Rows from block 5 of a small image classifier, named by matrix and row number. Rows with one number belong to one channel. Each number is 128 + 24 x the weight over its row's rms, rounded and kept within 0 to 255. All counts start at 0.
After each channel's rows are labels from the 100 images, of 14848, where the channel reaches its highest value: "patch colour" is the nearest of a few named colours to the mean colour under the peak. Only what is clearly more common there than usual is listed. The data: photos of plants, animals and fungi (iNaturalist). In brackets: how many of the 100, against the usual share in percent.
# convs0: first 3x3 conv (model.blocks.5.convs.0.weight, 256x256x3x3, each kernel summed), inputs 0-63
# convs1: second 3x3 conv (model.blocks.5.convs.1.weight, 256x256x3x3, transposed, each kernel summed), outputs 0-63

convs0.113 [132 138 106 103 151 171 119 106 124 144 103 142 161 146 131 110 125 131 113 127 119 134 168 158 194 118 114 160 119 169 109 160 142  78  94 156 123 149 176 171 102 143 122 145 123 165 127 135 175 120 132  92 140 163 175 104 122 126 120 133 135 136 146 121]
convs1.113 [116 134 122 124  87 117 158 103 125 132 113 120  72 148 136 142 113 139 152 113 156  94 151 104 125  90 115 117 147  97 162 122  81  97 141  90 124 133 136 140 128 128 120  83 135 120 141 141  75 161  86 142  98 174  76 184 140 107 139 105 174 175 140 134]
patch colour: grey (83 vs 54.8)

convs0.210 [126 150  86 120 145 108 130 131 156 135  36 137 137  87 127 139 141 137  98 162 140 142 147 147 143 107 114  86 126  99  87 139 114 140  97  89 128 157 109 172 121 140 102 138 174  99 127 111 133 121 122  86 126  90 133 151  73 105 128 133 107 117 135 125]
convs1.210 [138 128 120  95  98 151 151 156  82 111 145 130 125 127 144 119 120 133 153 117 100 142  99  95 110 132 105  72 105 107 105 105 146 108 118 143 126 168 110 168 125 142  99 117 138 115 124 118 176 122  89 147 109 111 147 174  80 116  97 146 121  94 111 126]
patch colour: brown (48 vs 23.7)

convs0.143 [131 109 162 166 128 151 138 123 113 114 112 132 108 163 123 151 101 112 107  76  69 121 136 142 131 120 124 132 113 119 125 175 111 127 203 140 110 124 110 140 103 138 118 153 117 145 123 120 126  76 142 116 136 119 126 108 130 126 139 128 123 151 129 134]
convs1.143 [128 101 137 174 111  97 171 157 152 163 145 137 111 144 153 139  81 101 115 138 114  92 150 116 130 142 105 132 174 101 117 165 101 131 149  90 158 142 141 149 148 104 136 105 117 130 154 126  84 132 108 146 139 130  99 112 172 134 170 118 139 170 136 120]
patch colour: brown (56 vs 23.7)

convs0.146 [109 128  82  69 100 131 105 124 117 106 110 125 152 105 127  49 144 113  94 114 164 184 118 148 149 145 110 118 153 134 119  92 157  87 104 102 160 134 122 105 108 133 127 124  83  98 150  77 146 141 155  99 123 114 122 130 111  93 160 134 123  73 136 141]
convs1.146 [124 139 137 152 125 106 106 159 154 185 130 124 121 111  78 111 127 105 122 138 155  78 177 109  91  95  99 120 127 112 158 160 121 130 112 134 104  99 175 115  98 105 108  88 140 162 136 116 106 142 131 129 124 135 152 128 115 109 102  88 135 147 163 115]
patch colour: brown (59 vs 23.7)

convs0.109 [134 141 119 126 132 150 114 114 137 124 130 124 105 130  83 120 117 105 104 125 113 145 141 127 105 101 164 111 131  87 105 142 122 146 123 174  87  88 130 130 121 125 106 115 136 121  81 138 142 101 159  96 144 104 145  92 133 142 144 127 110 135  81 116]
convs1.109 [143 136 115 148 116 118 108  98 120 124 113 121 100 100 109 126 139 137  97 128 159  78 132 117 114  77 130 138 123 137 129 102  66 106 129  84 107 128 111 145 122  82 155 147 146 136 138 132  98 112  92 138 119 118  87 137 131 147 111  79 142 154 113  96]
patch colour: pink (26 vs 9.2)

convs0.220 [168 125 124 124 160 139 130 136  78 111  95 136 143 127 136 171 125 134  94 124  95 127 124 135 163 120 165  93 130 116 137 142 153 144 141 138 118 163  88 147 175 165  93 149 120 146 135 133 123 102 100 119  99  85 129 164  96 165 169 137 117 111 140 144]
convs1.220 [138 149 109  89 175 102 108 103 137 124  98 110  92 121 127 136 148 121  91 138 113 144 102 166 115 148 136 108 111 137 128 113 183 106 130 139 151 116 132 150 136  97 132 131 109 109 168 146 151 107 140 128 140 114  99 137  93 117 143 129 125 103 137 105]
patch colour: brown (49 vs 23.7)

convs0.32 [159  92 136 108 160 128 130  93 118 109 141 118 118 122 110 146 122 125 147 154 111 118 103 107  84 109 116 122 128 139 158 104  94 140 135 151  54  78 130  97  71  91  82  86 128 118 127 144 140 100 116 138  82 127  89 119  96 147  89 132 100 116 110 102]
convs1.32 [137 100 136 160 114 148 147 136 118 133 117 120 135 142 124 132  98  54 195 124 164 115 164  95 136 125 125 148 135 140 144 170  90 177 119 119 174 136 151 119 165 146 119  95 126 119  77 111  94 162 118 135 112 158 107 122 163  92  99 118 108 161 130 122]
patch colour: pink (28 vs 9.2)

convs0.76 [131 157 145  90 138 142  94 145 118  80 106 119 136 111  92 149 103 133 128 112  95 130 107 117 114  90 154 117 116  99 112 121 119 111 111 150  70 116 102 123 114 140  37 124 146  93  95 127 149  95 128  80 114  89 139 140  65 110 100 104 130 116 101 129]
convs1.76 [150 149 144 178 122 127 144  80 136 147 202 170 128 123 109 130 144  99 137 132 120 107 142 149 140 144 127 147 198 136 111 121 107 131 119 109 156  97 159  92  85 138 133  66 133 142 133 145 128 127 151 100 117 177  87 102 122 144 164 129 173 148 145 107]
patch colour: pink (30 vs 9.2); white (27 vs 4.6)

convs0.63 [129 154 125 112 148  88  55 128 155 105  94 102 108 113 135 115 173 141 113 123  64 168 148 119 109 122 143 165  93  98 149 165  98 112 114 156  80  99 128 129 125 137 128 120 170 138 132 163  78 142 156 106 125 128 103 100 133 147 135 141 119 145 124 156]
convs1.63 [121 145 124  81 158 138 135  97 186 118 130 138 154 133 102 141 140 111 134 102 108 137 128 105 136  96 152 152 120 151 170 145  92 103 126 174  69 118 175  92 130 175 113 120 118 149 113  93 140 133 134 101  85 152 116  94 154 140 105 177 105 133 134 160]
patch colour: grey (85 vs 54.8)

convs0.166 [129 134 131 133 142 139 149  97 146 161 142 125 115  77 159 120 122  97 148  69 156 153 125 115 154 136 120 130 139 108 124 140 153 132 179 130 146 116 159 149 122 105 154 128  89 107  91 110 110 143 126 163 129 141 141 130 169 131 162  99 143 147 129 106]
convs1.166 [122 142  89 127 132  94 106 129 126 130 134 179 136 105 107  93 159 109 102 162 111  97 103 164 143 129 118 141 132 123 102 150  87 167 132 106 119 147 127 148 143 173  91 104 128 122 114 112 145 128 139 150 117 122 138 157 153 107 114 161 186 129 154 135]
patch colour: brown (58 vs 23.7)

convs0.235 [132  70 155  92 116  88 108 123 119 123 138 151 141  91 106 136 110 107 145  68 206 125 127 116 137 138 155 131 128 143 104 130 100 128 158 133 150 144 126 103 134 138  72 113 137 193 136 141 106 150 139 142  77 160 113 116 141 115 138 119 119 117  92 114]
convs1.235 [138 127 122 144 120 115 140 116 107 148 117 110 165  71 113  65 126 100 125 101 124 157 148 157 127 159 101 170 144 157 116 123 135 112 102 116 111 108 127 111 128 166 128 129 110 146 159 131 149 110 152  99 109 136 115 125 115 117 119 131 141 152 141 120]
patch colour: brown (49 vs 23.7)

convs0.81 [ 82 116 138 172 115 152 148 142 146 135 109 103 118 181 117 168 104 146 154 110 156 116 137 109 120 146 131 155 112 118 154 121 140 103 118 143 133 136 106 147 116 130 205 153 118 144 140 129  85 136  63 142 134 124 126 104 150 122 140 106 116 130 157 144]
convs1.81 [118  46  84 144 139 141 148 139 135 126 120 148 170 114 125 119 124 116 132 130 112 138  93 135 151 139 113  86 132 129  93 165  95 149 130 160 137 151 145 108 117 124 137 105  95 113 126 121  92 107 152 164 109 143 144 120  80 115 125 152 164  92 123 162]
patch colour: pink (30 vs 9.2)

convs0.184 [119 127 115  77 115 113 117 143 110 103  97  89 127 153  99  99  79 113 104 117  94 108 124 104 122  83 110 111 117 109 139  82 137  75 117 102 109 130 113 104 120 138 112 137 142 153 111 112  92 108 131 113 102 158 100 135 111 102 104  97  67 143 156 121]
convs1.184 [132 141  99 138 152 115 139 112  97  71  99 100 128 125 110 141  44 130 120 104 116 114 103 105 137 137 128 109 123 134 123 129 120 108 143 126 118 116 111 174  85 137  94 174 119 136 110 100 139 102 139 133 116 147 131 127  72  80 105  90 133 143 132 103]
patch colour: brown (52 vs 23.7)

convs0.72 [113 120 139 148 106 124 140 141 114 156 128 152 123 121 153 171 129 151 119 138 139 128 147 122 114 141 143 177 116 132 182 138 151 165 154 119 140 110 109 119 122  99 189 135 130 156 162 156  91 129 114 142 127 117 143 116 168 149 120 113 122 113 154 127]
convs1.72 [124  73 112 167 120  90 138 147 146 144 162 143 108 117 110 135 143 105 114 161 100 118 114 110  94 131 164 138 166 121  91 140  90 152 127 178  95  44 145 108 106 106 157 131 148 104 101 147 139  72 125 130 114 154  93 154  94 135 130 181 111 119 137 138]
patch colour: pink (30 vs 9.2)

convs0.180 [125 157 135 104 160 186 129 130 140 132 134 129 114 114 121 145  99  91 179 151 141 146 107  90 139  94 119  93 113 125 115 140 115 117 126 123 101 164 170 150 150 164 103 138 104 106 104 175 148 158 126 112 150 100 150 136 143 109 117 110 113 154 127 115]
convs1.180 [163 152 121 107 153 132 118 154 128 154 117 106  69 129 131 157 119 123 142  97  76 141 119 126  89 120 131  78 119  76 137  68 128 126 131  92  93 127 135 159 174  69 115 131 163 103 128 128 145 129 127 127 139 141  91 133  88 161 119 159 103 106 122 105]
patch colour: brown (49 vs 23.7)

convs0.249 [172 125 152  93 142 156 110 153 153  98 159 138 148 144 122 121 150 105 123 135 115 126 166 126 150 151 125 103 118 132 152 117 124 125 148 153 148 123 144 128 124 156 113 142 178 139 127 153  79 172 122 100 110 150  99 153 177 121 123 123 132  91 139 140]
convs1.249 [116 132  99 123 111 137 121 100 110 127 115 163 135  74 151 163 171 120 125 132 108 166 127 162 130 140 110 118 156 123 121 133  92 132 158 164 179 143 114 137 117 167 102 127 120 124 160  98 108 128 124 136  58 115 132 138 141 128 115 134 156 118 122 160]
patch colour: pink (30 vs 9.2)