Weights of a small image classifier: 12.4M parameters, adamw at rate 0.0017.
Rows from block 5 of a small image classifier, named by matrix and row number. Rows with one number belong to one channel. Each number is 500 + 50 x the weight over its row's rms, rounded and kept within 0 to 999. All counts start at 0. Numbers have three digits each. After the name is the row's rms in percent of the matrix's.
After each channel's rows are labels from the 100 images, of 14848, where the channel reaches its highest value: "top examples" is what is common among them. Only what is clearly more common there than usual is listed. The data: photos of plants, animals and fungi (iNaturalist). In brackets: how many of the 100.
# convs0: first 3x3 conv (model.blocks.5.convs.0.weight, 256x256x3x3, each kernel summed), inputs 0-63
# convs1: second 3x3 conv (model.blocks.5.convs.1.weight, 256x256x3x3, transposed, each kernel summed), outputs 0-63

convs0.96 086:602487604498578495500424426464512601426538458599489496481399467476437454424501522511459455539562489577547493415489462456563517434506555466506545507474556419512364446513485491509437440559409518
convs1.96 106:558467485521543491502548553548494594521541492577492505407518538536504501491524514469512520523426433602501394487491510478474488481455607541503369416411549491501513431591543493529549572466509488
top examples: class Mammalia (31)

convs0.255 087:524471456464519378408592489430459424511441486520576495555449434538467497484545485575485464551437490434493374509496455473575494476543614472508475446559487531508467503525538547366563490487547504
convs1.255 134:484621445570505539527494484539504584461497495483545436545575541507509495470507430412475496414496418573451518498540527636520527465405532514466565540537453504475506518521531563476478570450463562
top examples: class Aves (97); phylum Chordata (97); order Passeriformes (80)

convs0.62 107:474452572515604545503428481469534457430485411531472532521506554461427455472460533441463483496462420590508523484436447479374447453480451558453449547443562579556463518463415504542467471433443475
convs1.62 109:427522550452541542426497567570581517435570498467462508542502528495525508471529543537597470457529440553392529490400548551449392450524451576441519487486622532550530485447488393537559404413504469
top examples: kingdom Plantae (57); phylum Tracheophyta (57); class Magnoliopsida (39)

convs0.92 086:421398484574583468524559533462531452474572503434438579465522565487495462446507575493480467636563549511494482456563484495436512558545416596499478369458447523507503452475566440463493463482558530
convs1.92 081:465476515553527436456474547495495465489434497529522566444530522516411514492474583558519479516474423574539555540420522521500414492408537531541520429572463488458538368515507485536471524411457528
top examples: class: Aves (100); order Charadriiformes (49); order Anseriformes (35); family: Anatidae (35)

convs0.84 073:487451499619452472500503546501514477477527492516509452489471513552489515471455519545412443556553500497505476509510483405461474564474476484502566415524418467534529552430597520507512500593552522
convs1.84 088:487472485390479532448594462541510533560447374470468474432439451512510534525528488506471488538597459497435491556499592477482490356568512548497516452482522515465473628447508482464421468408496468
top examples: class Aves (92); phylum Chordata (92)

convs0.196 059:563504603468546539501463534523364533473447514535482567536550558445468539574557490490512433604429529523548512550517510587480491537544473504495437556532474526558461557476478558497530469514578508
convs1.196 080:552453466489491530506491487484575511559483524544541465462540437490530467464488521514502490578513462533434538512515508428573471527485565427595543588604569382536459524484505386521541401520514488
top examples: phylum Tracheophyta (34); kingdom Plantae (34)

convs0.67 096:509509518561508542496496540617529481481544530564489513477412535482559531493538480488473486427543581479480453447486525491486477659506465499558518479467481521547493500490494571540585495524591503
convs1.67 096:472471494541497531417515490534536497490403492446558358534492468479479499485576534503476497455511544626486481534416525409437402445561518493528564440463496564577552500533516536430558465435500454
top examples: class Insecta (66); phylum Arthropoda (66); order Odonata (32)

convs0.19 099:381515537529444541523500483423502446519601420479504480512443518510456419484431495469469563518457449467503475482482484445431507528519453516499445441476513500491442455418451528595434454567448473
convs1.19 140:507438506523457437506451513602574558523497548441525592451547490497495475585491450461545544502559457562465589565502493538470482466562429497490430443497489463442521493485517553491467565502431533
top examples: class Aves (90); order Passeriformes (59)

convs0.205 095:409504419555568544505516513446469437508521511506527501526456505488508489530530459523435553478572590459605510356478431474380460443563367605541496509404634574506513494426470590512565481453477548
convs1.205 098:474518517521403510473482454526510483550486517444431507450476410513488546457506472463541438551461552562471433581358426476532420496467555463539455542540468505446450553548563437440526478533392460
top examples: class Insecta (92); phylum Arthropoda (92); order Lepidoptera (61)

convs0.187 070:487471434521573431453528413429408478506395482463516410566463387484441477552472507523514507489495473563507442563500438493519514463548500510477477511549548550508497473522509491538432531428511480
convs1.187 092:486566581450546496535529450458572542536519424523402531557561534443489550613495553394447428485488437566528611469501527595423456449393550519439474495453575522575480464484450460559552489586465482
top examples: order Lepidoptera (36)

convs0.127 087:502531467448530498463598499443517495526560514565486576413550434609532447550583569549524489538571473516545553488485440574493591443457491474513379551436540505483392459557468573549486447509475499
convs1.127 116:535451480507509460536561564465472445471509488604397539538467571515521392490483539448499510539447524449541508490451538441455421505530502497491530433536498517509504489559493443594421494488528454
top examples: phylum Chordata (93)

convs0.142 098:625457564414606534478534494493466475468515439530487475489582515458490439441445504527466459548434466531545538396441526476444464440393498554511444580531541518433528415461563489443441479524475406
convs1.142 121:583523493589433540462496415569517510603445518538526422482433530590566547514523432552537516545529464518468447487521502448442482483456477475491486508446504556432585484575513419473451531563516491
top examples: phylum Chordata (95); class Aves (90); order Anseriformes (26); family: Anatidae (26)

convs0.30 064:533499535427507547508572533565589441575374536493494526555621443456470496513530592573533570533476506501514588481470579552505490456552599538495522623478494553587496552587536492419500443483549475
convs1.30 068:580474499518453649474537492516510510476440416513475457506436598405628471554435497553493468538542494469464471446571513453605590520498426595515441510558475444444556465417514445437530445482473480
top examples: kingdom Plantae (36); phylum Tracheophyta (36); class Magnoliopsida (31)

convs0.206 097:492488597573462415542462501514543536493590450498453537471497605494516483514483515506500444496481477465475370557559532470444545494452569525454465335497389453480546472493569402571388531511463533
convs1.206 120:548496534536494463576515428439397424597574516573524484464423452512493496519422494528378409539520472509582472392422400509377475433538547446428510453410505462498407510538547575434541462576462522
top examples: class Magnoliopsida (34); phylum Tracheophyta (34); kingdom Plantae (34)

convs0.173 090:434447461555511533515539553546539479449453479416487466565496500539482462527566481541448553531538517478576435463406496441411487542574511559499544472519573496410517514456544474448494512538430524
convs1.173 136:465509466475569570479437531542500429532510423563533515490570469457444465562495415494463517445519591480502513490536482522532553448515513473574498527511538539493453485500408427475500439499473467
top examples: order Odonata (33); family: Coenagrionidae (25)

convs0.135 098:523562425373513522456498490477393445456511454507451480474540405466449462462422490496467436554464548424473518467507454527479464405471493423520464455500527464496414556554449569463447516498456500
convs1.135 141:469470489477495475491425468542517437443355519447520506587590508468482557494484447456578442463405458439464475581482513558572457486383498479540418461571468453481519501473439486512509554506425408
top examples: phylum Arthropoda (61); class Insecta (59); order Lepidoptera (49)

convs0.6 086:512542469502517469540520417356465468523534447460490549494578508566501516507476519489388505493426418538476578413468473545533511386545550506461539498428448515429535464473516519423560488495484551
convs1.6 123:510513574577544515579480426420488499441481399617483499519511485444547411484461515515466473552447522556484517421562436488587458465537574464463532436550480467500469441500439538508396467508538575
top examples: class Aves (94); phylum Chordata (94); order Passeriformes (76)

convs0.233 087:597483527536498492545539608558533482527545488573556515471547587458587508509543439553502462544496543465520537573546573510534501584474585494601596498608469514512649458534574515506469572526582545
convs1.233 061:535522557458454504438468500482506516465456453516549441474497535470546507563467517539415430660508555447460507405567506493436469467486542490543459517556391476477449502522425562472465461555479443
top examples: class Aves (88); order Passeriformes (67)

convs0.247 077:520535585452570529462437492452495452491441468500508450664563498528475494518432450474525531483503445481559520427592464513513577492465511511454549471448498461486506508514483499457544442479524507
convs1.247 098:609532450444539489501604536491560521545423448501635492500460487495509475573491536511463455451497493513490532485438555426548381522552487490537553495483562533511505449546523532460553521460545488
top examples: order Lepidoptera (31)

convs0.250 077:545524550521480519576463579559534461523518526510550519456566506504631544520523561519504459457495469493498633487462583482485452539486544493541574498518471444536582464471546552558588598495505506
convs1.250 067:573439508505497556460546441475557492490549428431530395523453487435512488510502487517478514494503465466567489497415474517484487455546524536559436414521448449573435475537494592500509460491513450
top examples: phylum Arthropoda (90); class Insecta (89); order Lepidoptera (82); family: Crambidae (29)

convs0.49 067:477533451499526580529556529406586563532541531492550514482497457508555552605549554577520566490538512518512588526538483534530510488549493434476538527530550522495474447534546474525544539532551491
convs1.49 059:481460506552471538537514530479503506497414472550524347504509511521560591552490541499468481616467468476543510448407518401400446493530534499523514577509465521483461502522519507518571539605483434
top examples: phylum Chordata (95); class Aves (92); order Passeriformes (54)

convs0.141 083:464432492493576455513517461506409511567528492469480423545447471475498496527468499478502573431547512513477361514529422505549607444534460577497507416414489521580454574415508412471520504518481458
convs1.141 108:480585420579541429490510559499455604516487546457623546526479517542486549525529469445511551465523400566461524569555495570517500438486483421451474421548562503565532453545531485511524620438480554
top examples: class Aves (100); phylum Chordata (100); order Passeriformes (73)

convs0.80 093:448458443448463556520498519554453414472597566481480478506431493534524473476517535529479502499504525444500526530466527477519474591474502517513601439485454485519497535498545441474482469572566493
convs1.80 109:487502469485478509437525477566593576465328508486487417484479508522469489515551554351569427525497513527421588544491497439561475551433467511567499542506504438571484529592505470559560452476484503
top examples: order Lepidoptera (31)

convs0.100 083:531513508541428545559563455451555570493488501482547457450511427515538527428508487524476498450598522532602486483489487503555500481565547510527489495458533531425500510553511488418592449586551436
convs1.100 090:486441548441552523438515503531525499545499512482500537570430542528554454479486518472510475631464540585408497539520492461548490458431550480452429537519456486442463413508521476533512506462496558
top examples: order Lepidoptera (31)

convs0.9 098:435482455527494466479532472560435481474550523462515525534620588502557531538569454429520517461477527526481543582413569598397461513468471507479491519525470554455569524497521564542488549472540528
convs1.9 103:465549540490547603502457522460497403477448526587472418576461438585521459538494531411458450509457476400510427385437550567544411466473543432523532473499429458486540487545372480417476506472475605
top examples: class Aves (85); order Passeriformes (70)

convs0.29 070:535512428510512535483346553499537537448400498474464533456498546531488466449467404441608460488588539507463414422550517431471544508405461510449529562485526500435519472513463592473494527534444462
convs1.29 113:503501506447440539433495524541414492483500492566534503492480448526464523501520554435556499506462570494481545507430531442432411465402504499527424537571465504505512549489445475552478512433547487
top examples: class Aves (87); order Accipitriformes (30); family: Accipitridae (25)

convs0.110 073:534578462480516566408504470516636506501426528508545533475590413576494510514468499513458450515561476436509566465568518561550565486500596514459442603554523356506364537568485440437521420515509522
convs1.110 076:482600536430502394547501475478464490471510483423515450587525563440530431496444596426431469495421407563466464392521499536541457461490495523453505511527455534488471382538519576444502574477513576
top examples: class Aves (99); phylum Chordata (99)

convs0.254 086:473476537542444505521580567610519574535520581542520479437579460467592454582554473531574454454514534534506562510513573490489484536478389500546521483513519467525591478454480462547495599523542535
convs1.254 091:453469482473517495438432450494429558440526518425505466455469445489548476471450452433503456558480536523465474435509497425536514464501415530439425428457406466522436426545415520460435530529467475
top examples: order Lepidoptera (31)

convs0.218 117:488519561460496525427510446475496498509457400510376420523415505505412422413437502461498488458531585536479486464516428444563525472421537462536498505507523469496473494490447497448465448455433446
convs1.218 157:559477577476468430452502449430497466567463438441493487525504527445478563605477524528486504492443432471469438516446435503537361478536508498440447473512564486455517482532473569368470535606404442
top examples: phylum Arthropoda (62); class Insecta (61); order Lepidoptera (43)

convs0.119 077:509528459499534642538503461510485573511545448504552479539512396573569511506495453581479497517606513447545492525538481525514568454515571542546475525535514486530389534525526489464448431555486485
convs1.119 073:474501505446505404601468550481530508484444514620426498592412549512440531513556553500508484609438482516487433495570456465550465616463506474521483413581432533553544489462466426479443519489505501
top examples: class Arachnida (28); order Araneae (26)

convs0.134 113:554509513455464403568502543413451462419487553501468607443417455507454483507565522453483387554359533471485468395540496460487471497527560433432439451440525474565456479512447461514528495543495601
convs1.134 164:574513549585531475611482541467580509473486412537462473537583526411554531518475492569487445523481423555552503462384505551541467475531566500435575504526574471501491416569592453549478498524411481
top examples: phylum Chordata (98); class Mammalia (28)

convs0.108 091:526544479510595642600445461461633582535558478471501532494542469537584554533509451560498524538636517507530586578521521566518547506479536558533526579524548536455448510538566447432471467584518487
convs1.108 076:559497544522558430557442604535450480438555535502522477485480482528470523492485523514457421570440487583534486499460485454473487526485581471465446454505466508408402403467638551591510487565470481
top examples: order Lepidoptera (31)

convs0.18 069:497519452517439485511416548560527557495534541458541431514563594514453497460524522510501539542492436572483446593476453501558543504658539494443584533557466570461527551500583530541457468434471511
convs1.18 090:590492470503466513510474535457490523493482536517567483476505454560584519566531542527438450492576490498435579395531493553430443518465434464442445524450463466498557602553427520533611533507476554
top examples: phylum Chordata (99); class Aves (98); order Passeriformes (80)

convs0.79 121:470413556576486549547552580550557469471597534563467550457456613451550469463532504535498505607505557493496399474500536415440519596548522587536542398532408510528537471476607550522499488478535477
convs1.79 084:539485543587563449452542472425582546478484520509487603520581568483502539462579527455423423522542444634505524496578494490458452487429559510531584497488521557488425565506523538450512445521468542
top examples: phylum Chordata (93); class Aves (91); order Charadriiformes (29)

convs0.208 102:495553369515504482426506429539403471531437532450569463409533445534494552506487509441488494415551467467432492530508551564509512474460392474457451538439525475395497452525499535473573505478420459
convs1.208 131:511467474389524465524476589483421502495495562452419530427415474586468458487459578401490450485471558397462395465394539470464460451495489447518509453530495483461573465525482496554482581488459517
top examples: order Passeriformes (58)

convs0.133 094:437494448505538647412465505498532490504508575489497496430486390533515557493493468504427524397576446548465529503444457490416545556508402429479533543410500464488409579492461443480663433468513462
convs1.133 126:534400440492462463434541499445397542528515463514476355541414476452527467509488521456518522513493458512516408548377478457439466463576517472526570370530435392463556458490491539546409474519464504
top examples: order Passeriformes (60)

convs0.193 111:491535525492510558506539500530539489565503575501516598469532561520537555603567511519504553566551607512500491562560493545469542559550487598572456561498561508543488574477484557534543512549596527
convs1.193 085:467522545454484388479518453429433440531493464548448443508455522486467493508435558570446472598480548480487415383480453474485445436497606520450459424475462465451436419590535469458430520575432463
top examples: phylum Arthropoda (92); class Insecta (90); order Lepidoptera (77); family: Nymphalidae (39)

convs0.126 089:483548447470420488474509472532390460558433475496489483503443417451443483528425488539507522516426468441507553453496473523524531519451394452532469520488457493478484510520537529455491455511529512
convs1.126 129:612461582534467431519463463439475535548417451545484485480428615455535512499440577507498510509494469491557497550414401416501459420574505519499526510528594524424529444483525553519556563591441463
top examples: order Lepidoptera (32)

convs0.185 100:530421477492498482455614501499479521390513492525503452499489509515544422434441522411476452446461394545448511441412485420417462454481461437480462490551525468544476494532451473577554470477512476
convs1.185 120:565525626435542508527389491437442458465512456486479473615534602447410484423491496457472522468532396543533423528488456427504416528501490473475443526619587593572432527535507513476487410525459423
top examples: kingdom Plantae (41); phylum Tracheophyta (41); class Magnoliopsida (30)

convs0.16 092:556491576528509489484562527463471539480614418560530518550388475446501450455449544543511518585514425488444472500490495386476492412556535521456490459524480488495568476523489563522378549527561539
convs1.16 119:512557616515511517526519505484464423502574555480502585441481485520472506539508477527478417504516453456468531474486528537459466478571460454448502443539501426563541483467586483507526437488551603
top examples: phylum Tracheophyta (30); kingdom Plantae (30); class Magnoliopsida (29)

convs0.58 095:479504408529444485409468455587435494536375562399523452418540441466467548541512469469565482426513547431499483574515521538552490530448354520459411486489515444503485525444493415444529511444460445
convs1.58 093:552437472489571473525502527474604503450456587483490513533480495524489452495509569372466499486458520468517408508451526525448408498404532518538460443594487574472553437560493604533505575525502472
top examples: order Passeriformes (66)

convs0.190 077:474534472474557541530546441504585580545433481482446516555497505503531456549529506484577518577565562534564501563577436496529537495531437588519468543487526566585395524485505530580391526465479427
convs1.190 085:519605526494443457548470513514445528448503523591592540398448583524476511425424485447446520532404494507520509430401558419396381546554565506536522451473487517513506447548438527557489542550488504
top examples: phylum Arthropoda (62); class Insecta (59)

convs0.211 064:406511447506548520471490508442455516518471499396458535549446490603392490537456558508506503479517463437482434548558453516530597459473418534469503414443514536511466535494472440502421450499511528
convs1.211 099:506449565511521505498611509466456449481510533510487533416549461578469583606449516449437422561519463497497507525398473635439387450564466422472482461458544441522463584551489494560533469488553540
top examples: class Insecta (85); phylum Arthropoda (85); order Lepidoptera (55); family: Nymphalidae (41)

convs0.168 091:394402487525563448490535474460390506495545382429493467520500512438496463502463492486459553469492479497498382470548470494483532521534469527462458435408487521549452491434501460567502496492486512
convs1.168 119:433553538480535553505516584621368478443439491463618487502496545518457529562483553364504506492493441500429455498521530608530474463474544472497469577534501515463475478558433521486569598472491528
top examples: class Aves (89)

convs0.137 086:524451558547483496522528512470553502451546469522506463509519541568546477439466561508516465512500573611541514479459543458502506540481597537519571439569414522477497486553493527505586486481516459
convs1.137 085:536583449620540482476462493483616448516513566515521492540619508579445497584524517448541498445545511571481443570526440560534467431417464405507503422629512505420497486506392482593498531565532566
top examples: kingdom Plantae (39); phylum Tracheophyta (39); class Magnoliopsida (30)

convs0.4 089:461554446510552557443574560505497473548356514522491611560640513494463539601579609493495574571529588468483591529529486601493492528600518563503510616493491547550406532480441565470506431447527529
convs1.4 077:588538566419473475514573455413465507423513458558480468439420505489441477515492501467434446594448536446562507445438453538500415423564562538537471463508513495514399446522500529512570509592513399
top examples: order Passeriformes (51)

convs0.111 108:431479517483531591529561522510441443476499456607427500445516451518571448475435503490482486578451476512492524472496454480488540490539578422410489537477488440518354497470424423546424384507438490
convs1.111 112:377471488575437440592564447492466466487487494516488500549485568419479501494464477457538513437452474493493457553493454550519452488552456474506458448649516466488451456460468516455437516450474447
top examples: class Mammalia (26)

convs0.154 111:485510477536483601533537494591470590541596510541560489544555513567596527508471538569471597465598523559535570518474566525514571467579525576579572526528498509518578552483532575530548508481604511
convs1.154 074:485437494472557479579473485390467507584492495411452528521497541474479395458480522443488448524500508560520427436451502448413411494468507545496499433539519559502524419534538543485489578494466453
top examples: phylum Tracheophyta (35); kingdom Plantae (35)

convs0.3 076:432495485411551576439553542538486468516480536533469580506648476543524468514491520497497554617494557530453427445560449557560538486606544581471466579429498485534391550540463444500434432458498513
convs1.3 073:499585419509452525489556534523442557444461562481569576443484441550481563539599496448497483404463481482410470635489543576613501531461508384536502520522413439503478505514497519536584502380485555
top examples: phylum Chordata (92); class Aves (88); order Passeriformes (62)

convs0.171 083:471518371543449504540465430469380524456400515543514480461510569546513520496566438506512498496447491527547588594448432522537486525545442505472516533523510557500451506537564483517489492535490483
convs1.171 099:541521539560521503537417456490391548468482525398426495513622561473440449414460534432525461566506485614535432564554440511556541617449511478481455524506544553491445498475468476488480462482457443
top examples: class Insecta (59); order Lepidoptera (35)

convs0.5 111:490498556479628553500549590559478452536441522471486565577579553521524544552545564495537565580487595523526524489538567549527512535566564616546525605505503576556513538493511533464491482452573510
convs1.5 064:489514488529459470430567560568453528473505556529481515545543506518470539553469515542524464509475368416555398528539515587501489436474556431449475486554485456445528423539560486426455560501516552
top examples: order Lepidoptera (36)

convs0.106 104:503459324440469447402511494533430474548416487500441454439435463536500512490464533414554473407488497465387454529505493500523485459490465443486444502471439399494522535487407498518507531439545523
convs1.106 127:546495491414497503523481560572486520473492560444533451515506590482495526498585501445508516427460525454476492586512513529511467553452460578532436459477509516556586526504447494455430599511513438
top examples: order Passeriformes (51)

convs0.128 076:533460458506438500493556520441471539549543532515537453507479551596531532463468472486492541507485595534471439507468521432441496468608505571569572560517559522573513489557468523525585534495585501
convs1.128 090:584469529455498517524410501474551438482489411425388514537504560493525446479472490507426489603442474594513503495447559434553494562410537626441505412467495557437474421528456460510429505490407438
top examples: order Anseriformes (35); family: Anatidae (35)

convs0.152 082:512465445468415503441449491454544435407537448529425517394526453493508516465469478431520498491462430341452455414476528497444448480484506431439407453407502481486511407472416443521420539478543502
convs1.152 119:432539550483500570498415500537408522490398444504577434487514561463498547527513509462563513551442472442461424507476544548512416464424438408485448500646578463517521554423517502530617562480582455
top examples: phylum Arthropoda (88); class Insecta (76)

convs0.21 161:499545536478547556516518546578558462551460543501490592555575575529528561564572560516538547591505620504506547555548544560552505563567542586530529614519515540538489565511523535464498462501556488
convs1.21 070:550495503536465411493400497490545435498504495513484487470455587443543574491499468549428455539377461346524427528460475554507431501389627494541422435589464535449403422582525517427484575553516447
top examples: phylum Arthropoda (62); class Insecta (60); order Lepidoptera (48)

convs0.219 077:469517513506476488495428576527487462545490536499536517459406519499477551532558574520599499606484513523533514622556483486453525545423481543579510536532463538508486499578466541529599483509553469
convs1.219 076:489537468593489392449543475427459483471445535436522468559489591487493463480501512423434410464473532494534581573469446423532477602520508493503368404556470478508433412476454612455449483489405502
top examples: order Anseriformes (25); family: Anatidae (25)